A small sound classifier, trained from scratch: log mel input, moe top_k.
Rows from block 7 of a small sound classifier, named by matrix and row number. Rows with one number within an expert belong to one neuron, the router's apart. Each number is 128 + 24 x the weight over its row's rms, rounded and kept within 0 to 255. All counts start at 0. Numbers have three digits each. After the name is the row's rms in percent of the matrix's.
Before each expert's rows are labels from the 100 clips, of 14848, where the router gives the expert most weight on average: "strongest on" is what is common among them. Only what is clearly more common there than usual is listed. The data: read English sentences (LibriTTS-R). In brackets: how many of the 100.
# router: router (model.blocks.7.mlp.router.weight, 8x256, trained with AdamW), inputs 192-255
# up: expert up (model.blocks.7.mlp.up, 8x128x256), inputs 192-255
# down: expert down (model.blocks.7.mlp.down, 8x256x128, transposed), outputs 192-255

# expert 6
strongest on: voice: female (100)
router.6 109:154124164159198140118107139155127157083156145090185146093146172148098120159127112106118128116071109137108142135125150121149104112132100115107106123130091086089109114135107188155110118102109114
up.2 161:134125127128130131129127140129131131127129075165136129125104128129128128128127128108210128127140129130129128128134128128191127127129129128122128128128128127148134128128129151125128129128128129
down.2 120:136129128128128127128124152171128078157129178128197128162128128128128128129128128126128128128128128013128128128128128128128129128128128128128123128128130126152111128128128255129128128128128128
up.7 258:132129129129000130128129128153105132128012132149130149128128128128129128127128128128127128128128129128128128128128128128128128128128128127128128128128128128121083128128130087105128128127128128
down.7 260:125128128117139128128127136100128134132124136128066128129128128128128128133128128128128128128128128170128128128128128128128128128128128128128128128128127128139255128128128125128128128127128128
up.8 134:255172129128170127128252071142156134167142172255123134128128128126127128131128127128129128128082124130127130128127128128127127128128128129127128128128125127124097129127128147047128128053128128
down.8 213:112128128128180128128123167129128000130137118128131128171127128128128128102128128141128128128128128110128128128128128128128133128128128128128129128128128128131122128128128128129128136126128128
up.13 175:162126128127205124128125043124062255129131132142143129127128127128128128127128126124129128128156128128128128128128128128128129127127128129132129128128128128127126128128128124112128127128128128
down.13 127:132128128129170128128128118120128128033123134128170128197128128128128128133128128241128128128128128131128128128128128128128128128128128128128130128128138128178114128128128120131128127128128128
up.14 223:123128128128133129127128123124121116129057132144119125133114128127130128051128128132057128128128128128128126128129128127126128128128128127019127128127128128128126128128129108164128128102128127
down.14 186:130122128123118128128104127121128010129141075128127128126128128128128128227128128112128128128128128116128128128127128128128127127128128128129125128128129128011039128128128140127128129126128128
up.20 149:062129129129133212130090070128176238131153128156133136131131128129128128128127128133126128128128133128128129126127128128128127129128127126127128128128129132060127128128131089198127128188128127
down.20 210:128128128128109128128115255085128255117119132128128128127128128128128128127128128129127128128128128125128128128128128128128127128128128127128128128128120128201196128128128122129128128128128128
up.23 174:098123127124141071122126128121114159129131101105122128127127128145129127131128128128127128128130125128128128128128128128128127128128128127127128128128128129145081128128128216126128128163128127
down.23 161:137131128128128128128173140126128141132128105128160128163128128128128128126128128129128128128128128129128128128128128129128128128128128129128123128128129129194135128129128226097128128129128128
up.27 258:133128129128221128129120112133130120129145120132150116129128129129129128129128129127128128128081128128128127128128128128128128128128128127128126128128128128133136128128128137175128129123128128
down.27 217:136128128129114128128129144083128139226192128128125128136128128128128128127128128129128128128128128129128128128128128128128128128128128128128128128128127128139228128128128126126128128129128128
up.28 109:255127128120124165126124065141154125127127133077129126126159127128128128129129128129123127128132128132128129129131128128128129127127128151128128128128128127134131128128128132012127128096128127
down.28 141:122122128129086128128131137123128014126089104128129128118128128128128129114128128148128128128128129034128128128128128128128128128128128128128130128128128128177187128128128132127128129129128128
up.30 109:206127147129112129128123208199036135123129219129139129136128127130130127128130128134128128128128130129128128130131128127127129129129127126127126128129129131131130128128128129136128128128128128
down.30 131:125128128125134128128135138129128129015123135128125128101128128128128129083128128119128128128128129199128128128128128129128129128128128131128129128128119128255202129129128164121128129126128128
up.34 194:122128128128131124127114198118124147151118133167131127129131129128128128127128128127128128129126131128128128128128128128128128128128128133128129128128129128126132128128128132102129128128128129
down.34 226:125129128127127128128125046140128074140140128128128128128128128128128128128128128127128128128128128179128128128128128128128128128128128128128128128128129128191175128128128130127128128128128128
up.36 117:126136126129127136128153255132132129121161255126141132128169128127128128124128128132128128127128129128128128128128128128130129129130128148127129128128128130123129129128128129139128129137128128
down.36 167:132128128128112128128134000133128226135129121128126128127127128128128128129128128121129128128128128132128128128128128128128127128128128128128103128128126128114125128128128051121128129130128128
up.38 028:108129130127000129129000132120142128128126129128129128128128128128128128127128129130129128128128127128127128128128128128128128128129129127129128128128128131125127128128128128129128128131128128
down.38 023:132128128128127128128126132125128128126128130128126128129128128128127128121128128133128128128128128128128128128128128128128128128128128128128127128128127128137136128128128123132128128128128128

# expert 3
strongest on: voice: male (100)
router.3 083:124113118088110123097177107119090169123131138137136128149100158137121124130088121156126106132093136128117111124086119150140141138140118126137129141146131144138168112137147106111163146163138134
up.0 195:127132128129159134129127124125108108130138112116113102123125127129128129129128128117112128128126129130128128128129128128128127128127128128128128128128128127126130128128128121129128130132128130
down.0 158:132126128128124128128123184126128183139134255128130128134130128128128128135128128135128128128128128130128128128129128128128128128128128128128128128128130128000180128128128148128128126128128128
up.2 141:180125133128098130131133125000126146019000181131007107126116128130129129104128127124119128128121134126128127128129128128129128129128128133116130128128128130106096128128128134118128129139128128
down.2 106:118129128127072129128093000150128137116125202128140128131128128128127128124128128125128128128128128098128128128128128128128127128128128128128127128128139128065132128127128030128128128122128128
up.3 073:089076129139195162128092112142127132123123114114103147133131128128124126130128128123127128128085155129128130129126128128132127124128131131129129127129128132129130121128128000193132130121128131
down.3 074:107129129132115128128127169180128133162175139128160128142128128128128128130128128125128128128128128120128128128128128128128128128128128128128127128128130128106124128128128136123128128122128128
up.21 081:147128134129216129125192158111160133129128141124000134136136127130125129125129128128116128128127135126128126127126126129126124131128128128121115128123126129130126132128128107096127128122127128
down.21 116:133127128128079128128098138122128242065132123128078128064128128128128128129128128127128128128128129123128128128128128128128128128128128129128128128128130129188185128129128096128128128125128128
up.25 217:118127128129038129129116120177035106132131116129110129128118128128128127131128128128129128128132129129128128128128128128128128128129128117128128128128128128127129127129129117148128129137128127
down.25 175:141128128128127128128123117156128105127133117128130128246128128128128128130128128118128128128128128126128128128128128128128128128128128128128128128128126128116111128128128255128128128127128128
up.29 133:077130127152072128128086084255190115142123128127063137140073129125130127124129128157127128128126128134129126128128128128129127134128127133120127128131128143125128128129128086068130127164128127
down.29 129:108127128128148128128134105120128149123065118128119128138128128128128128117128128128128128128128128184128128128128128128128128128128128128128127128128124128003045128127128172127128125131128128
up.36 071:156126129121106096125255171101131134146129125128118127133129129126128131133128129130126128131129126130127125126127128128127127129128130130139131128129127128124130129128123127129128114142128130
down.36 053:146121128118126128128135140148128126032169111128085128113127129128128128131128128118128128128128128104128128128126128128128129128128128129128131128128129129078000128129128154127129130179128128
up.47 208:150127124130127116127129255147255124156126128130114133129133128126126127124128128134128128127159128127128127128128128128128128128128127129129134128130128128127128128129128037142128126240128128
down.47 190:132128128129117128128126115205128134167126127128135128134127128128128128124128128147128128128128128128128128128128128128128128128128128128128127128128128128116080128128128128130128128125128128
up.50 129:130137127119105130129117153166111255138127111139115043124130128127128128140129128130128128128128099127127127127127128128128127128130128128136127128128130128131065128128127127153128128188128129
down.50 125:124128128119101128128130078150128194076165144128182128129128128128128128151128128126128128128128128123128128128129128128128128128128128128128127128128126127058096128127128127128128128117128128
up.52 065:069146119127120130126127000119129124016137114135133125121149128134128128135128129126129129130125124125128127128127128128121127129128130130132126127129127125125065128129130106128126130054128128
down.52 065:117128128128143130128062144161128091136023189128113128124127128128128128123128128130128128128128128129128128128127128127128128127128128128128128128128120128211253128128128255119128127129128128
up.57 192:123138131127255123126145142119000212137134109126073124128124128128128128129129128129128128128129128130128128128128127129128128128127128126126127128129128126129126128128128164112128128073128128
down.57 231:133128128129176128128114126128128053115129103128075128113128128128128128130128128122128128128128128107128128128128128128128128128128128128128128128128128128203150128128128115124128128128128128
up.62 362:000128126126255128128137145135000157129132128129125128128127128128128127129128128128128128128128127128128128128128128128128128128128128128128128128128128128129106128128128095126128128083128128
down.62 426:086128128128151128128131130125128000107125130128116128124128128128128128128128128128128128128128128127128128128128128128128128128128128128128128128128129128166248128128128125126128128128128128
up.64 074:131132141096137128126158076157116129155144137109102115128124128125129128138127129130129128128130117128128126127126128127128117132127124118126125128127126122135121125127130139087127129136127127
down.64 072:132128128113255128128209134158128123066095129128000128127128128128129128125128128131128128128128128129128128128130128128128128128128127129128130128128130128132046128127128121131128129131128128

# expert 7
strongest on: voice: male (100)
router.7 103:100146132119119120137134094111145134156099101085107112101070112044079135062092125116133130152122123106152116158107109123119123099146134142141119152130112118117135116140083144111144127135145117
up.4 032:197127126129120127127223127132134118181128126132127121128128128128129128127128128127130128128127107126128128127129128128127128128128128133128128128128129128126124128128127142056128128127128128
down.4 026:131128128128120128128101122095128128115243122128128128215128128128128128129128128126128128128128128128128128128128128128128128128128128128128128128128128128123070128128128128131128128127128128
up.6 275:159129127130132129130103128129139255098131129120127114122112129127128128128128128128130128128129128128128128128128128128127128128128128125128127128128128128130124128128128125129128128125128126
down.6 273:126128128128128128128137212109128128126126107128127128124128128128128128128128128137128128128128128136128128128128128128128128128128128128128128128128129128126147128128128118126128128127128128
up.8 172:075127135127171131122127196201139000099129128136160127127136127129128127123128128128128128129127128124128129130129128129126127126126129125128126128129128128129153128126129231129128129142128128
down.8 189:118128128128125128128132088097128131118113068128107128071128128128128128182128128138128128128128128133128128128128128128128128128128128128128130128128130128134132128128128103135128128128128128
up.10 040:121131133128132129131185109132151119117140151121155146129114128120126130122127128125140129128131150124128128127126128128125129125129127123132130128128130122117091128129127006127130128122127130
down.10 039:130128128128107128128122088126128127126138105128175128123128128128128128128128128127128128128128128124128128128128128128128128128128128128128129128128129128126128128128128128130128128127128128
up.14 011:130128127129129127129133124128129129135127130255129128128134128128128128128128128128124128128131127128127128128128128128127128128128129128128127128128128128128129128128128000126128128129128128
down.14 018:128128128128128128128128128128128129129128128128128128128128128128128128128128128128128128128128128216128128128128128128128128128128128128128128128128128128128128128128128255128128128128128128
up.16 091:007132130130123123131108175000134255132118127128126131130132127127127130127130127131127128129117135127125131130134128132126130130128129130130126128124127128130122128130131000132129128105129129
down.16 072:141128128127226128128123129134128204123106000128090128086128128128128128127128128128128128128128128128128128128128128128128128128128128128128127128128124128124224128128128176129128128125128128
up.22 112:108123127125143131128255118136244255127145125139133131131130132131127128132128128129128128128133139126128129128127129128131127127128128132119126129128129128130155128129129127132126127157128128
down.22 085:130129128128132128128123124144128122076127129128145128154126128128128128122128128126128128128128128169128128128128128128128128128128128129128124128128122128159142128128128142128128128127128128
up.26 105:147130128134137125144138172122000132166117149000107137130126127127128128127128128155129128128131134131130128127129128129130127127133129139126129128128127129133130127131128240164128128150128125
down.26 174:116128128128196128128182129141128135099128238128127128129128128128128128103128128000128128128128128128128128128128128128128128128128128128128128128128128128123143128128128106127128128098128128
up.27 142:122118128123188130123108062145063130120127124112116131130132127127130132124127128127127128128126137128128131128128128128128131129129128128130123128127128135127129128129129255128129128127128129
down.27 144:129128128128186128128136130218128105224191149128131128140128128128128128158128128109128128128128128126128128128127128128128128128128128128128127128128128128045226128128128124124128128127128128
up.28 263:255131127129005128130180026126225141128127077255102124126128129127128128128128128127128128128125129128128128128128128128128128128128128130128128128128128130129130128128128157046128128112128128
down.28 400:122128128128143128128108124128128067036189173128128128244128128128128128128128128128128128128128128126128128128128128128128128128128128128128128128128129128124124128128128143134128128128128128
up.30 018:132126129126132128125127255133000176122128131128128128129133129128128128128126128129128128128129133128128128128128128128128130128128128129128128128129128129128124128128128133128128128128128128
down.30 015:129128128128000128128127113131128255141000000128125128128128128128128128128128128128128128128128128132128128128128128128128128128128128128128128128128128128255124128128128111128128128127128128
up.36 140:128129128126195128127169115134139255135118121127080103121134128127129127119128128126106128129110127115129129128130127129128126126124129128129130128128130131129129126128128140096128129255127128
down.36 110:130128128128143128128124124130128178000130076128150128123128128128128128128128128133128128128128128238128128128128128128128128128128128128128128128128150128028244128128128136129128127127128128
up.37 271:129129127128126126128127121116091136128121133128130162129128128128125128129128128128130128128128132128128128128128128128128129128128127130134128128127127127128120128130128126128128127125128128
down.37 108:110128128127202128128114129208128080180115243128126128135129128128128128135128128085128128128128128082128128128129128128128128128128128128128129128128134129033098128128128133132128128110128128

# expert 1
strongest on: voice: female (100)
router.1 093:135091094127106106155078117146141102119106107125098150107147148125149131131109144151139161168161112176146124136146136154150119126117155152176143122147142129144135127150127174118141126117149131
up.0 016:000120128144129127127080000095127143129128126066120127127129127128129126125129128128128128128133121127126130128128128128126127128128129127128127128128128126128125128126128113120128131112128128
down.0 017:129128128128163128128130129127128129128126125128128128128128128128128128129128128128128128128128128128128128128128128128128128128128128128128128128128128128128127128128128127128128128128128128
up.2 070:232118152128106135157146060187209126166140155164127144122131127129127126126125128128128127127130122132131129130122130128133125127128128128125128128131125129126098127126130255255130130167128127
down.2 114:121128128126134128128130129106128144135130125128114128091128128128128128139128128128128128128128128128128128128128128128128128128128128128128129128128128128123181128128128143134128128132128128
up.6 094:109130130131103123120061130147123138058139180104126138137126127124125126125130128130128128125128136129127127128129128128125127126130130143137132128127128126128130128127126127177132125125128126
down.6 114:126129128129088128128132014135128124210169127128131128024128128128128128128128128125128128128128128120128128128128128128128128128128128127128128128128125128122126129128128137103128128130128128
up.10 105:136112123128129135139090118115172144139044183200086132114149133128131128128127129132123128128131117130128129129128128126129128130126128068121128128129128128125075129126128132109128127142127129
down.10 073:127127128128097128128148138140128136067141107128122128158128128128128128123128128135128128128128128230128128128128128128128128128128128126128128128128132128000069128128128177144128127129128128
up.13 031:181090131132130135125171203124145065125129111134124125128122126135128128129129128122118128129122124128128129127130128128129129127127128125123129128120129134124127127129132116143129129133128128
down.13 029:128128128129000128128128154128128131134127133128127128128128128128128128128128128128128128128128128164128128128128128128128128128128128128128128128128126128150137128128128128128128129128128128
up.23 052:106118126131124127129145069135120178165169129124128118135115122129127131121125129129128128131124124129131128126128128128125128131128126126130127129124128133130106129128125000113128127159129132
down.23 044:131126128129058128128122170255128120121126135128140128106128128128128128130128128123128128128128128140128128128127128128128128128128128128128128128128129128179132128128128120127128129124128128
up.34 299:151128128127129129127108127140138073130131121126090118127128129128127128129129128128129128128127127128128128128128128128128128128128128192127128128128128126129126128128128152039128128126128128
down.34 189:113128128128134128128120134104128221124132128128124128129128128128128128128128128179128128128128128130128128128128128128128128128128128128128128128128127128155157128128128043127128128128128128
up.35 054:109138148181104128132126101120174121131120150139135127129131126128124131105128130128120128128128175128126129129131128128128128128126129142127122128140124129132132128131129215000128128132135129
down.35 074:126127128128255128128118114096128131130132123128048128129128128128128128128128128128128128128128128135128128128128128128128128128128128128128128128128128128126126128129128215128128128128128128
up.42 030:238053083116111147128118119131129131135127128134134130128127128128127129126128128129128128128128129128128127128128128128128129128128128128127130128130134129117024128129126129145129127037127129
down.42 024:127129128128128128128131129130128127118141053128132128133128128128128128127128128128128128128128128118128128128128128128128128128128128128128128128128127128000128128128128090132128128129128128
up.51 246:102125127123133125125107196128000255105128122136117135128132128129129128128128128128126128128129134130128128128127128128128129129128128131128128128129127128129128129128128134138128129110129128
down.51 318:132128128128128128128148128140128185168190128128129128117128128128128128128128128126128128128128128128128128128128128128128128128128128128128128128128128128091131128128128129117128128128128128
up.52 255:146122128123128149136139129119255109131195253122155124138125127128128128128128128129128128128130122128127128127128128128128127127128128129129128128125128128133127128128127154112128127169128128
down.52 211:126128128129120128128136000091128129030067135128125128124128128128128128128128128113128128128128128117128128128128128128128128128128128128128128128128128128126144128128128115126128128129128128
up.54 463:140128129129044126127125130255123137135140131050088129134130128128128128130128128130128128128129125128128128128128128128128128128128128128129128128128128128127128128129128255170128128145128128
down.54 613:128128128128131128128128129163128131113125128128128128128128128128128128128128128128128128128128128205128128128128128128128128128128128128128128128128128128105116128128128124128128128128128128
up.58 194:126118128131141129129108163132128000131163148097167128135131127128127126132129128130130128128160130129128124125128128128128127128129128127128126128128128126128127128128127190111127127128128128
down.58 175:117128128126025128128126114133128104177131131128125128144128128128128128128128128126128128128128128123128128128128128128128128128128128128128127128128128128085038128128128096130128128105128128

# expert 4
strongest on: voice: female (100)
router.4 087:124132137126144146137116151145141092162115153115154141149132101155161129105166143131122149114166100097133119143129119132065128124146163129143124141098157095129108148050089102129131113096123108
up.1 085:098128128131194152134000177129147139122142143000167132131135127127128128127129128130121129129122123126125130125127128127124128128130128123123129128128130130127131128128129133154128130155128133
down.1 078:130127128128094128128160119124128166091134229127126128124127128128128127127128128092128128128128128144128128128128128128128128127127128128128129128128138128080059128129128137126128128130128128
up.2 020:146119129130126124128143135127125180125128125128132131129255128128127130126127128128131128128130128128128128128128128128128129128128128128130123128128128128126127128128128158123128128133128127
down.2 020:128128128128138128128116127128128123122090103128122128125128128128128128255128128128128128128128128129128128128128128128128128128128128128128128128128128128129126128128128129128128128128128128
up.4 097:147113133134099104128124176122126155154086069126133129129124127129127129122128129125130128128123137129134128130130127128132134125127128115129129128127128130126122125129133124137126130144128126
down.4 091:172126128160124128128129120068128133151189133128139128151129128128128128135128128138128128128128128116128128128128128128128128129128128128128127128128121127113129128128128025124128127138128128
up.7 231:088128127132106165126126255131189000235127151132136126126127128127127127130128128125129128128127128130128128128129128128128129127128128126129127128127128126126128128128128097124127128126128127
down.7 232:128128128128129128128131000128128021136125130128157128131128128128128128125128128128128128128128128137128128128128128128128128128128128128128128128128128128091122128128128168128128128128128128
up.8 363:120130128128073129127122095123255255122129126100128115128133128128128128128128128128128128128123129127128128128129128128128128128128128128128128128128128128127127128128128127180128128149128128
down.8 482:124128128128107128128124090146128023127114121128128128129128128128128128128128128129128128128128128160128128128128128128128128128128128128128128128128128128000019128128128000128128128127128128
up.12 270:134128130128000118128129015133138112128127131139100131128128128129128128128128128130127128128127129127128128128128128128128128128128127129129127128128127128129128128128128111127128128125128128
down.12 221:128128128124135128128131120100128255076125102128089128127128128128128128130128128130128128128128128122128128128128128128128128128128128128128128128128128128202153128128128117127128128128128128
up.13 198:131131128128255129129128000145128111099128130087129127130092128128129129127129128132130128128135127129128128127128128129126129128129128126138127128128129130129134129129126102131128125123128128
down.13 158:132128128128119128128115137149128213145108143128133128131128128128128129128128128131128128128128128135128128128127128128128128128128128128128128128128122128223125129129128133125128128125128128
up.15 114:124113126128188131127149190077236160121203121102133056129134127127129128130129126127127128128124136126129130130129129128128127127127127127132126129127127127139082128127128136106129125094128128
down.15 130:124127128126114128128124115000128040082099128128141128225129128128128128128128128202129128128128128255128128128126128128128129128128128128128128128128134128094119128128128126141128128127128128
up.17 027:125130128127161126127137000128129132000046130133133123133128128128128128128128128127130128128132128128128128128128128128128128128128128124128125128128128128128125128128129128122128128120128128
down.17 019:128128128128128128128100131144128126142132129128129128138128128128128128128128128095128128128128128188128128128128128128128128128128128128128128128128128128129110128128128102128128128129128128
up.19 084:100111121126161141132139195229243064102123127116163130125112129121128128124126129128128129128126132132130130127128128129129133129130128130127130128129128130130114129129131074153129129132126127
down.19 128:130131128127107128128155121118128128126130134128123128131128128128128128128128128128128128128128128125128128128128128128128128128128128128128128128128128128150151128128128119128127130128128128
up.22 231:151129127124135128127129132230076119178133128139131142127127128129128128127127128127128128128132130127128128127127128128128128128128128128128127128129128128127127128128128163086128128117128128
down.22 152:133127128124121128128183136105128255149137124128097128130130128128128128134128128129128128128128128084128128128130128128128128128127128128128128128128126128120128128128128188127128127126128128
up.26 080:124123130128144129128125127148093125000132105123134127131117134125128129133128126130128128128124133128127129128130127128130128127132128125129128128130130128122195126129128076175128128128130129
down.26 078:130130128126120127128120150130128144255134229128129128118128128128128128083128128128128128128128128089128128128129128128128128128128128128128128128128129128161127129128128124118128128131128128
up.27 025:131149124123130129128126152126107101130134140142107130127131128127123128130128127130132128131142128130128128128128128130127129127128128133128123128130129119119128131128128173098127128129128128
down.27 049:128128128129125128128130131132128128126129129128129128125128128128128128128128128125128128128128128128128128128128128128128128128128128128128128128128128128000255128128128128128128128127128128

# expert 2
strongest on: voice: male (89)
router.2 105:121125134131105196135150118112139153132134116138128113143091139115133125113142126120164096098123140140105133169118118113127115109144128077122129137135105106139079113112105116134104085113130108
up.1 158:049069127131150133130151127107133134133202194174255149132133131132129128127128128129127128128127129129128128127129128128128128128128128127128128128127127128118131128128128128138128123130128128
down.1 181:134128128128126128128110015143128138252126125128128128126129128128128128110128128123128128128128128000128128128128128128128128127128128128128129128128119128137081129129128154100128128125128128
up.5 051:145132128131133116128135132138000150135128129127053134128137128128128128127127128135131128128125127128128130128128127128129127128128128090123130128131128129128107127128128122251128128128128128
down.5 044:138128128128207128128255143141128130000107120128237128125128128128128128130128128128128128128128128125128128128129128128128128128128128128128128128128128128122159128128128120128128127128128128
up.8 484:128132128128155129128128127127076000125128128128078129128128128128128128128128128128128128128128128128128128128128128128128128128128128127128128128128128128128128128128128126112128128063128128
down.8 466:128128128128121128128127128128128000159130138128128128122128128128128128128128128128128128128128128127128128128128128128128128128128128128128128128128128128151120128128128129128128128128128128
up.15 154:128128128129107115118107136074225142000117166138134123126149127128128128126128128127127128128126129128128129128131129129129127129127128121130128128129127128129130128127130172184129129114128128
down.15 139:099128128128178128128127255000128122153093053128068128114128128128128128132128128137128128128128128136128128128128128128128128128128128128128129128128129128184135128129128126143128128133128128
up.18 196:212125126126119124128140077122147000203125117255175129126130127128128128128128128128128129128133130128128127128128128128127128127128129125128129128129128128129130129128128130116128129163128129
down.18 190:155128128129012128128128255131128137123110133128129128000128128128128128131128128129128128128128128131128128128127128128128128128128128128128128128128139128066210128128128018128128128134128128
up.20 303:179127127127129128128129085127068127224129114154151128123126127125128128128128128127126128128129127128128129127127128128128128128128128102127127128128128126126126128128128157136128130183128128
down.20 437:129128128128127128128128130128128000109134125128130128127128128128128128128128128128128128128128128128128128128128128128128128128128128128128128128128128128000137128128128123129128128128128128
up.22 196:113131128125255150130130187043185122146104122131120121091129125131132129129128128128124128129127128131127128128128128128128127129128127129129128128127127128129127132128128255118128134128128128
down.22 143:151127128128000128128063188138128206188147132128128128136128128128129128126128128129128128128128128126128128128129128128128128128128128127128128128128121128138011128127128033127128128126128128
up.24 097:121128095048212125133140129173000130114129125142043149131121127128128128123130129184127128128075133128128131129133128128126128128124128127114131129127130128122098127130122143147127123115128129
down.24 113:120128128129128127128144255126128143118097128128124128125128128128128128086128128021128128128128128151128128128128128128128128128128128128128128128128129128043128128128128120129128132127128128
up.28 071:104138131135135125120067055196048000255130118089106137128133128128128128134128127129121128128128129136126128128127127132128126129129140118131127128128128129128126130127128127166130130207128131
down.28 081:137128128128143128128147132168128129136130144128177128106127128128128128127128128127128128128128128131128128128128128128128128128128128128128125128128125129082150128128128134124128128123128128
up.34 198:099128128133255131136135126128101000113126145203217129139126128128127127128127129127132128128130128128129128127128128128129128124128128113119128128128128125131128128128129134130128128137128127
down.34 195:138128128128000128128134114188128099179030112128116128123128128128128128130128128130128128128128128149128128128129128128128128128128128128128128128128128128066134128128128111134128127130128128
up.37 066:027128125125107073118121000059172012187143126109143126128127125134133126126130127118129128128129120127126128128134129128125128125126128128132130127126127130129110128120134131000128133130128127
down.37 059:135128128128110128128086121130128141110255149128115128126127128128128128126128128216128128128128128110128128128128128128128128128128128128128130128128128128124148128128128121127128128123128128
up.43 078:192128131131126131126128144155128135114169123126111133126131128128128126133129128124131128128118138129128129127125128127130123128128129122122130128128128128128180127127128176097128129142128128
down.43 067:123128128130134128128086121000128127157138122128114128128128128128128128128128128129128128128128128080128128128129128128128128128128128128128127128128144128130202128128128101126128126127128128
up.44 011:109128129129118128128110131128126131119132124130130126128127128129129125128128128129129129128126132128128128128128128128128128128129128128126130128129128127127128128128128116140128128123128129
down.44 019:129128128128127128128129130000128128125128128128128128128128128128128128128128128128128128128128128128128128128128128128128128128128128128128128128128128128128148128128128193128128128128128128

# expert 0
strongest on: voice: male (100)
router.0 125:135163167140138132129154116105152141109137148145117128138112098146113113144124132101125117111124163134132123116114125129141136130091103162142136127132104168071104108141153084161138136130141133
up.2 064:186121131129131130127135163119145131255060141110145173134117137125127130127130128126128128128134107125130126136129128129126129127132135128118125128128128131127129128126128107110128128136127128
down.2 075:123127128127060128128204156127128131131133110128103128128129128128128128133128128129128128128128128131128128128128128128128128128128128128128130128128124128131137128128128249123128128120128128
up.3 262:132128128127000127127124187125169255128132129127141127128129128128127128129128128126128128128131128128128128128128128128128128128127128128128128128128128128127128128128128127000128128127128128
down.3 227:134127128128108128128130053165128000255173128128129128129128128128128128128128128134128128128128128128128128128128128128128128128128128128128128128128100128134118128128128159128128128128128128
up.8 081:096129130118107125120092127115129127093061130106124120124141124128134125127129129114121128127112135126131128127126128128129127103128128134127129128144130128127193128127127114138128128123126128
down.8 090:122127128126140128128132109172128127190146154128184128135128128128129128145128128129128128128128128137128128128128128128128127128128128118128125128128124128078096128127128130122128126125128128
up.10 310:190128127128000128125146065136241000135127126152119126127132128129129128128127128128128128128128127128128129127128128128126128127128128140128128128128129129128133128128128119186128128126128128
down.10 217:124128128128109128128130128087128255089132132128150128135128128128128128128128128127128128128128128128128128128128128128128128128128128128128128128128129128255218128128128128128128128129128128
up.16 193:150127127127163130129130099125094114051130130012141135126129128129127128129127128128129128128133128129128128128128128128128129127126128106129128128128127128128130129128128114128128130152128128
down.16 171:131128128128098128128137119214128000133116140128130128123128128128128128128128128128128128128128128127128128128128128128128128128128128128128122128128128128045000128128128117125128128123128128
up.18 107:255127142128216128128131107128095172138127131162181128120128130127127128128125127109120128128128126127128127126124128126129127127130128121129127128128127128125133128128128131067128128131128127
down.18 104:111130128130090128128129140136128127180100102128110128138128128128128128128128128125128128128128127200128128128129128128128128128128128128128128128128126127141101128127128125102128127127128128
up.23 093:125083123125070148133121139168182127164132127094146135129123133118127125139129128127125129127126129128127126127129127128122128129129130117128123128125130127125132128129128055149128126144128124
down.23 087:029126128122148126127143135125128164067078135128129128120130128128129129121128128121128128128128128139128128128128128128128129128128128128129133128128125128214065128128128255091128129100128128
up.29 084:038128124149146127129116140131069139133120115112127129132000120131128127105132129128127127129127139128130128130131128128125126126124128170120133127129126130150143128128128155089128129133129127
down.29 118:153127129094083128128124129118128145139120124128130128128129128128128129128128128195128128128128129117128128128128128128128128128128128128128130128128134128134119128129128121119128129127128128
up.31 277:096127129128110131129110255104141130129161147134131132130135128128127128128128128128128128128132129129127128127128128128128128126128128173128129128128128128127127129129128074128128128128128129
down.31 231:125128128127127128128165113188128230137122129128127128124128128128128128128128128132128128128128128130128128128128128128128128128128128128128128128128127128194116128128128193112128128129128128
up.34 225:136128127123255124128202126068140138128129144132124128128149127127128128128128128128128128128129128128128128128128128127127128128128128132128129128128128127128128128128128128000128128122128128
down.34 354:129128128128201128128124103108128255178125122128125128136128128128128128128128128122128128128128128124128128128128128128128128128128128128128128128128129128221127128128128129125128128128128128
up.35 248:081128129125124127128131078255136127101128115000028055119131128128128128128128128129127128128127134128127128128128128128125128128128128131130127128127128127125128128128128103128127127112128128
down.35 354:130128128128084128128125093069128000090077125128128128059128128128128128128128128125128128128128128128128128128128128128128128128128128128128129128128129128065126128128128130128128128128128128
up.37 079:121137128126133127133133197161197247146086077116183129124113126120131128128128128128125128130114128132128129130123128128131127127128128126138127128121126130124128128128121125105132125102129129
down.37 144:122129128128255128128102128120128133127156161128133128073129128128128128159128128132128128128128128222128128128128128128128128128128128128128126128128123128102005128128128128129128129126128128
up.43 080:091118126120000129131123172130091120143131104122127138127127128123136129126124126130130128128145132137128129131133129128130128128128125102141127128132127128167130127130129134068131123121132126
down.43 128:124127128126232128128098186123128255000128135128134128103128128128128128128128128129128128128128128146128128128128128128128128128128128128128130128128129128134132128128128123128128128128128128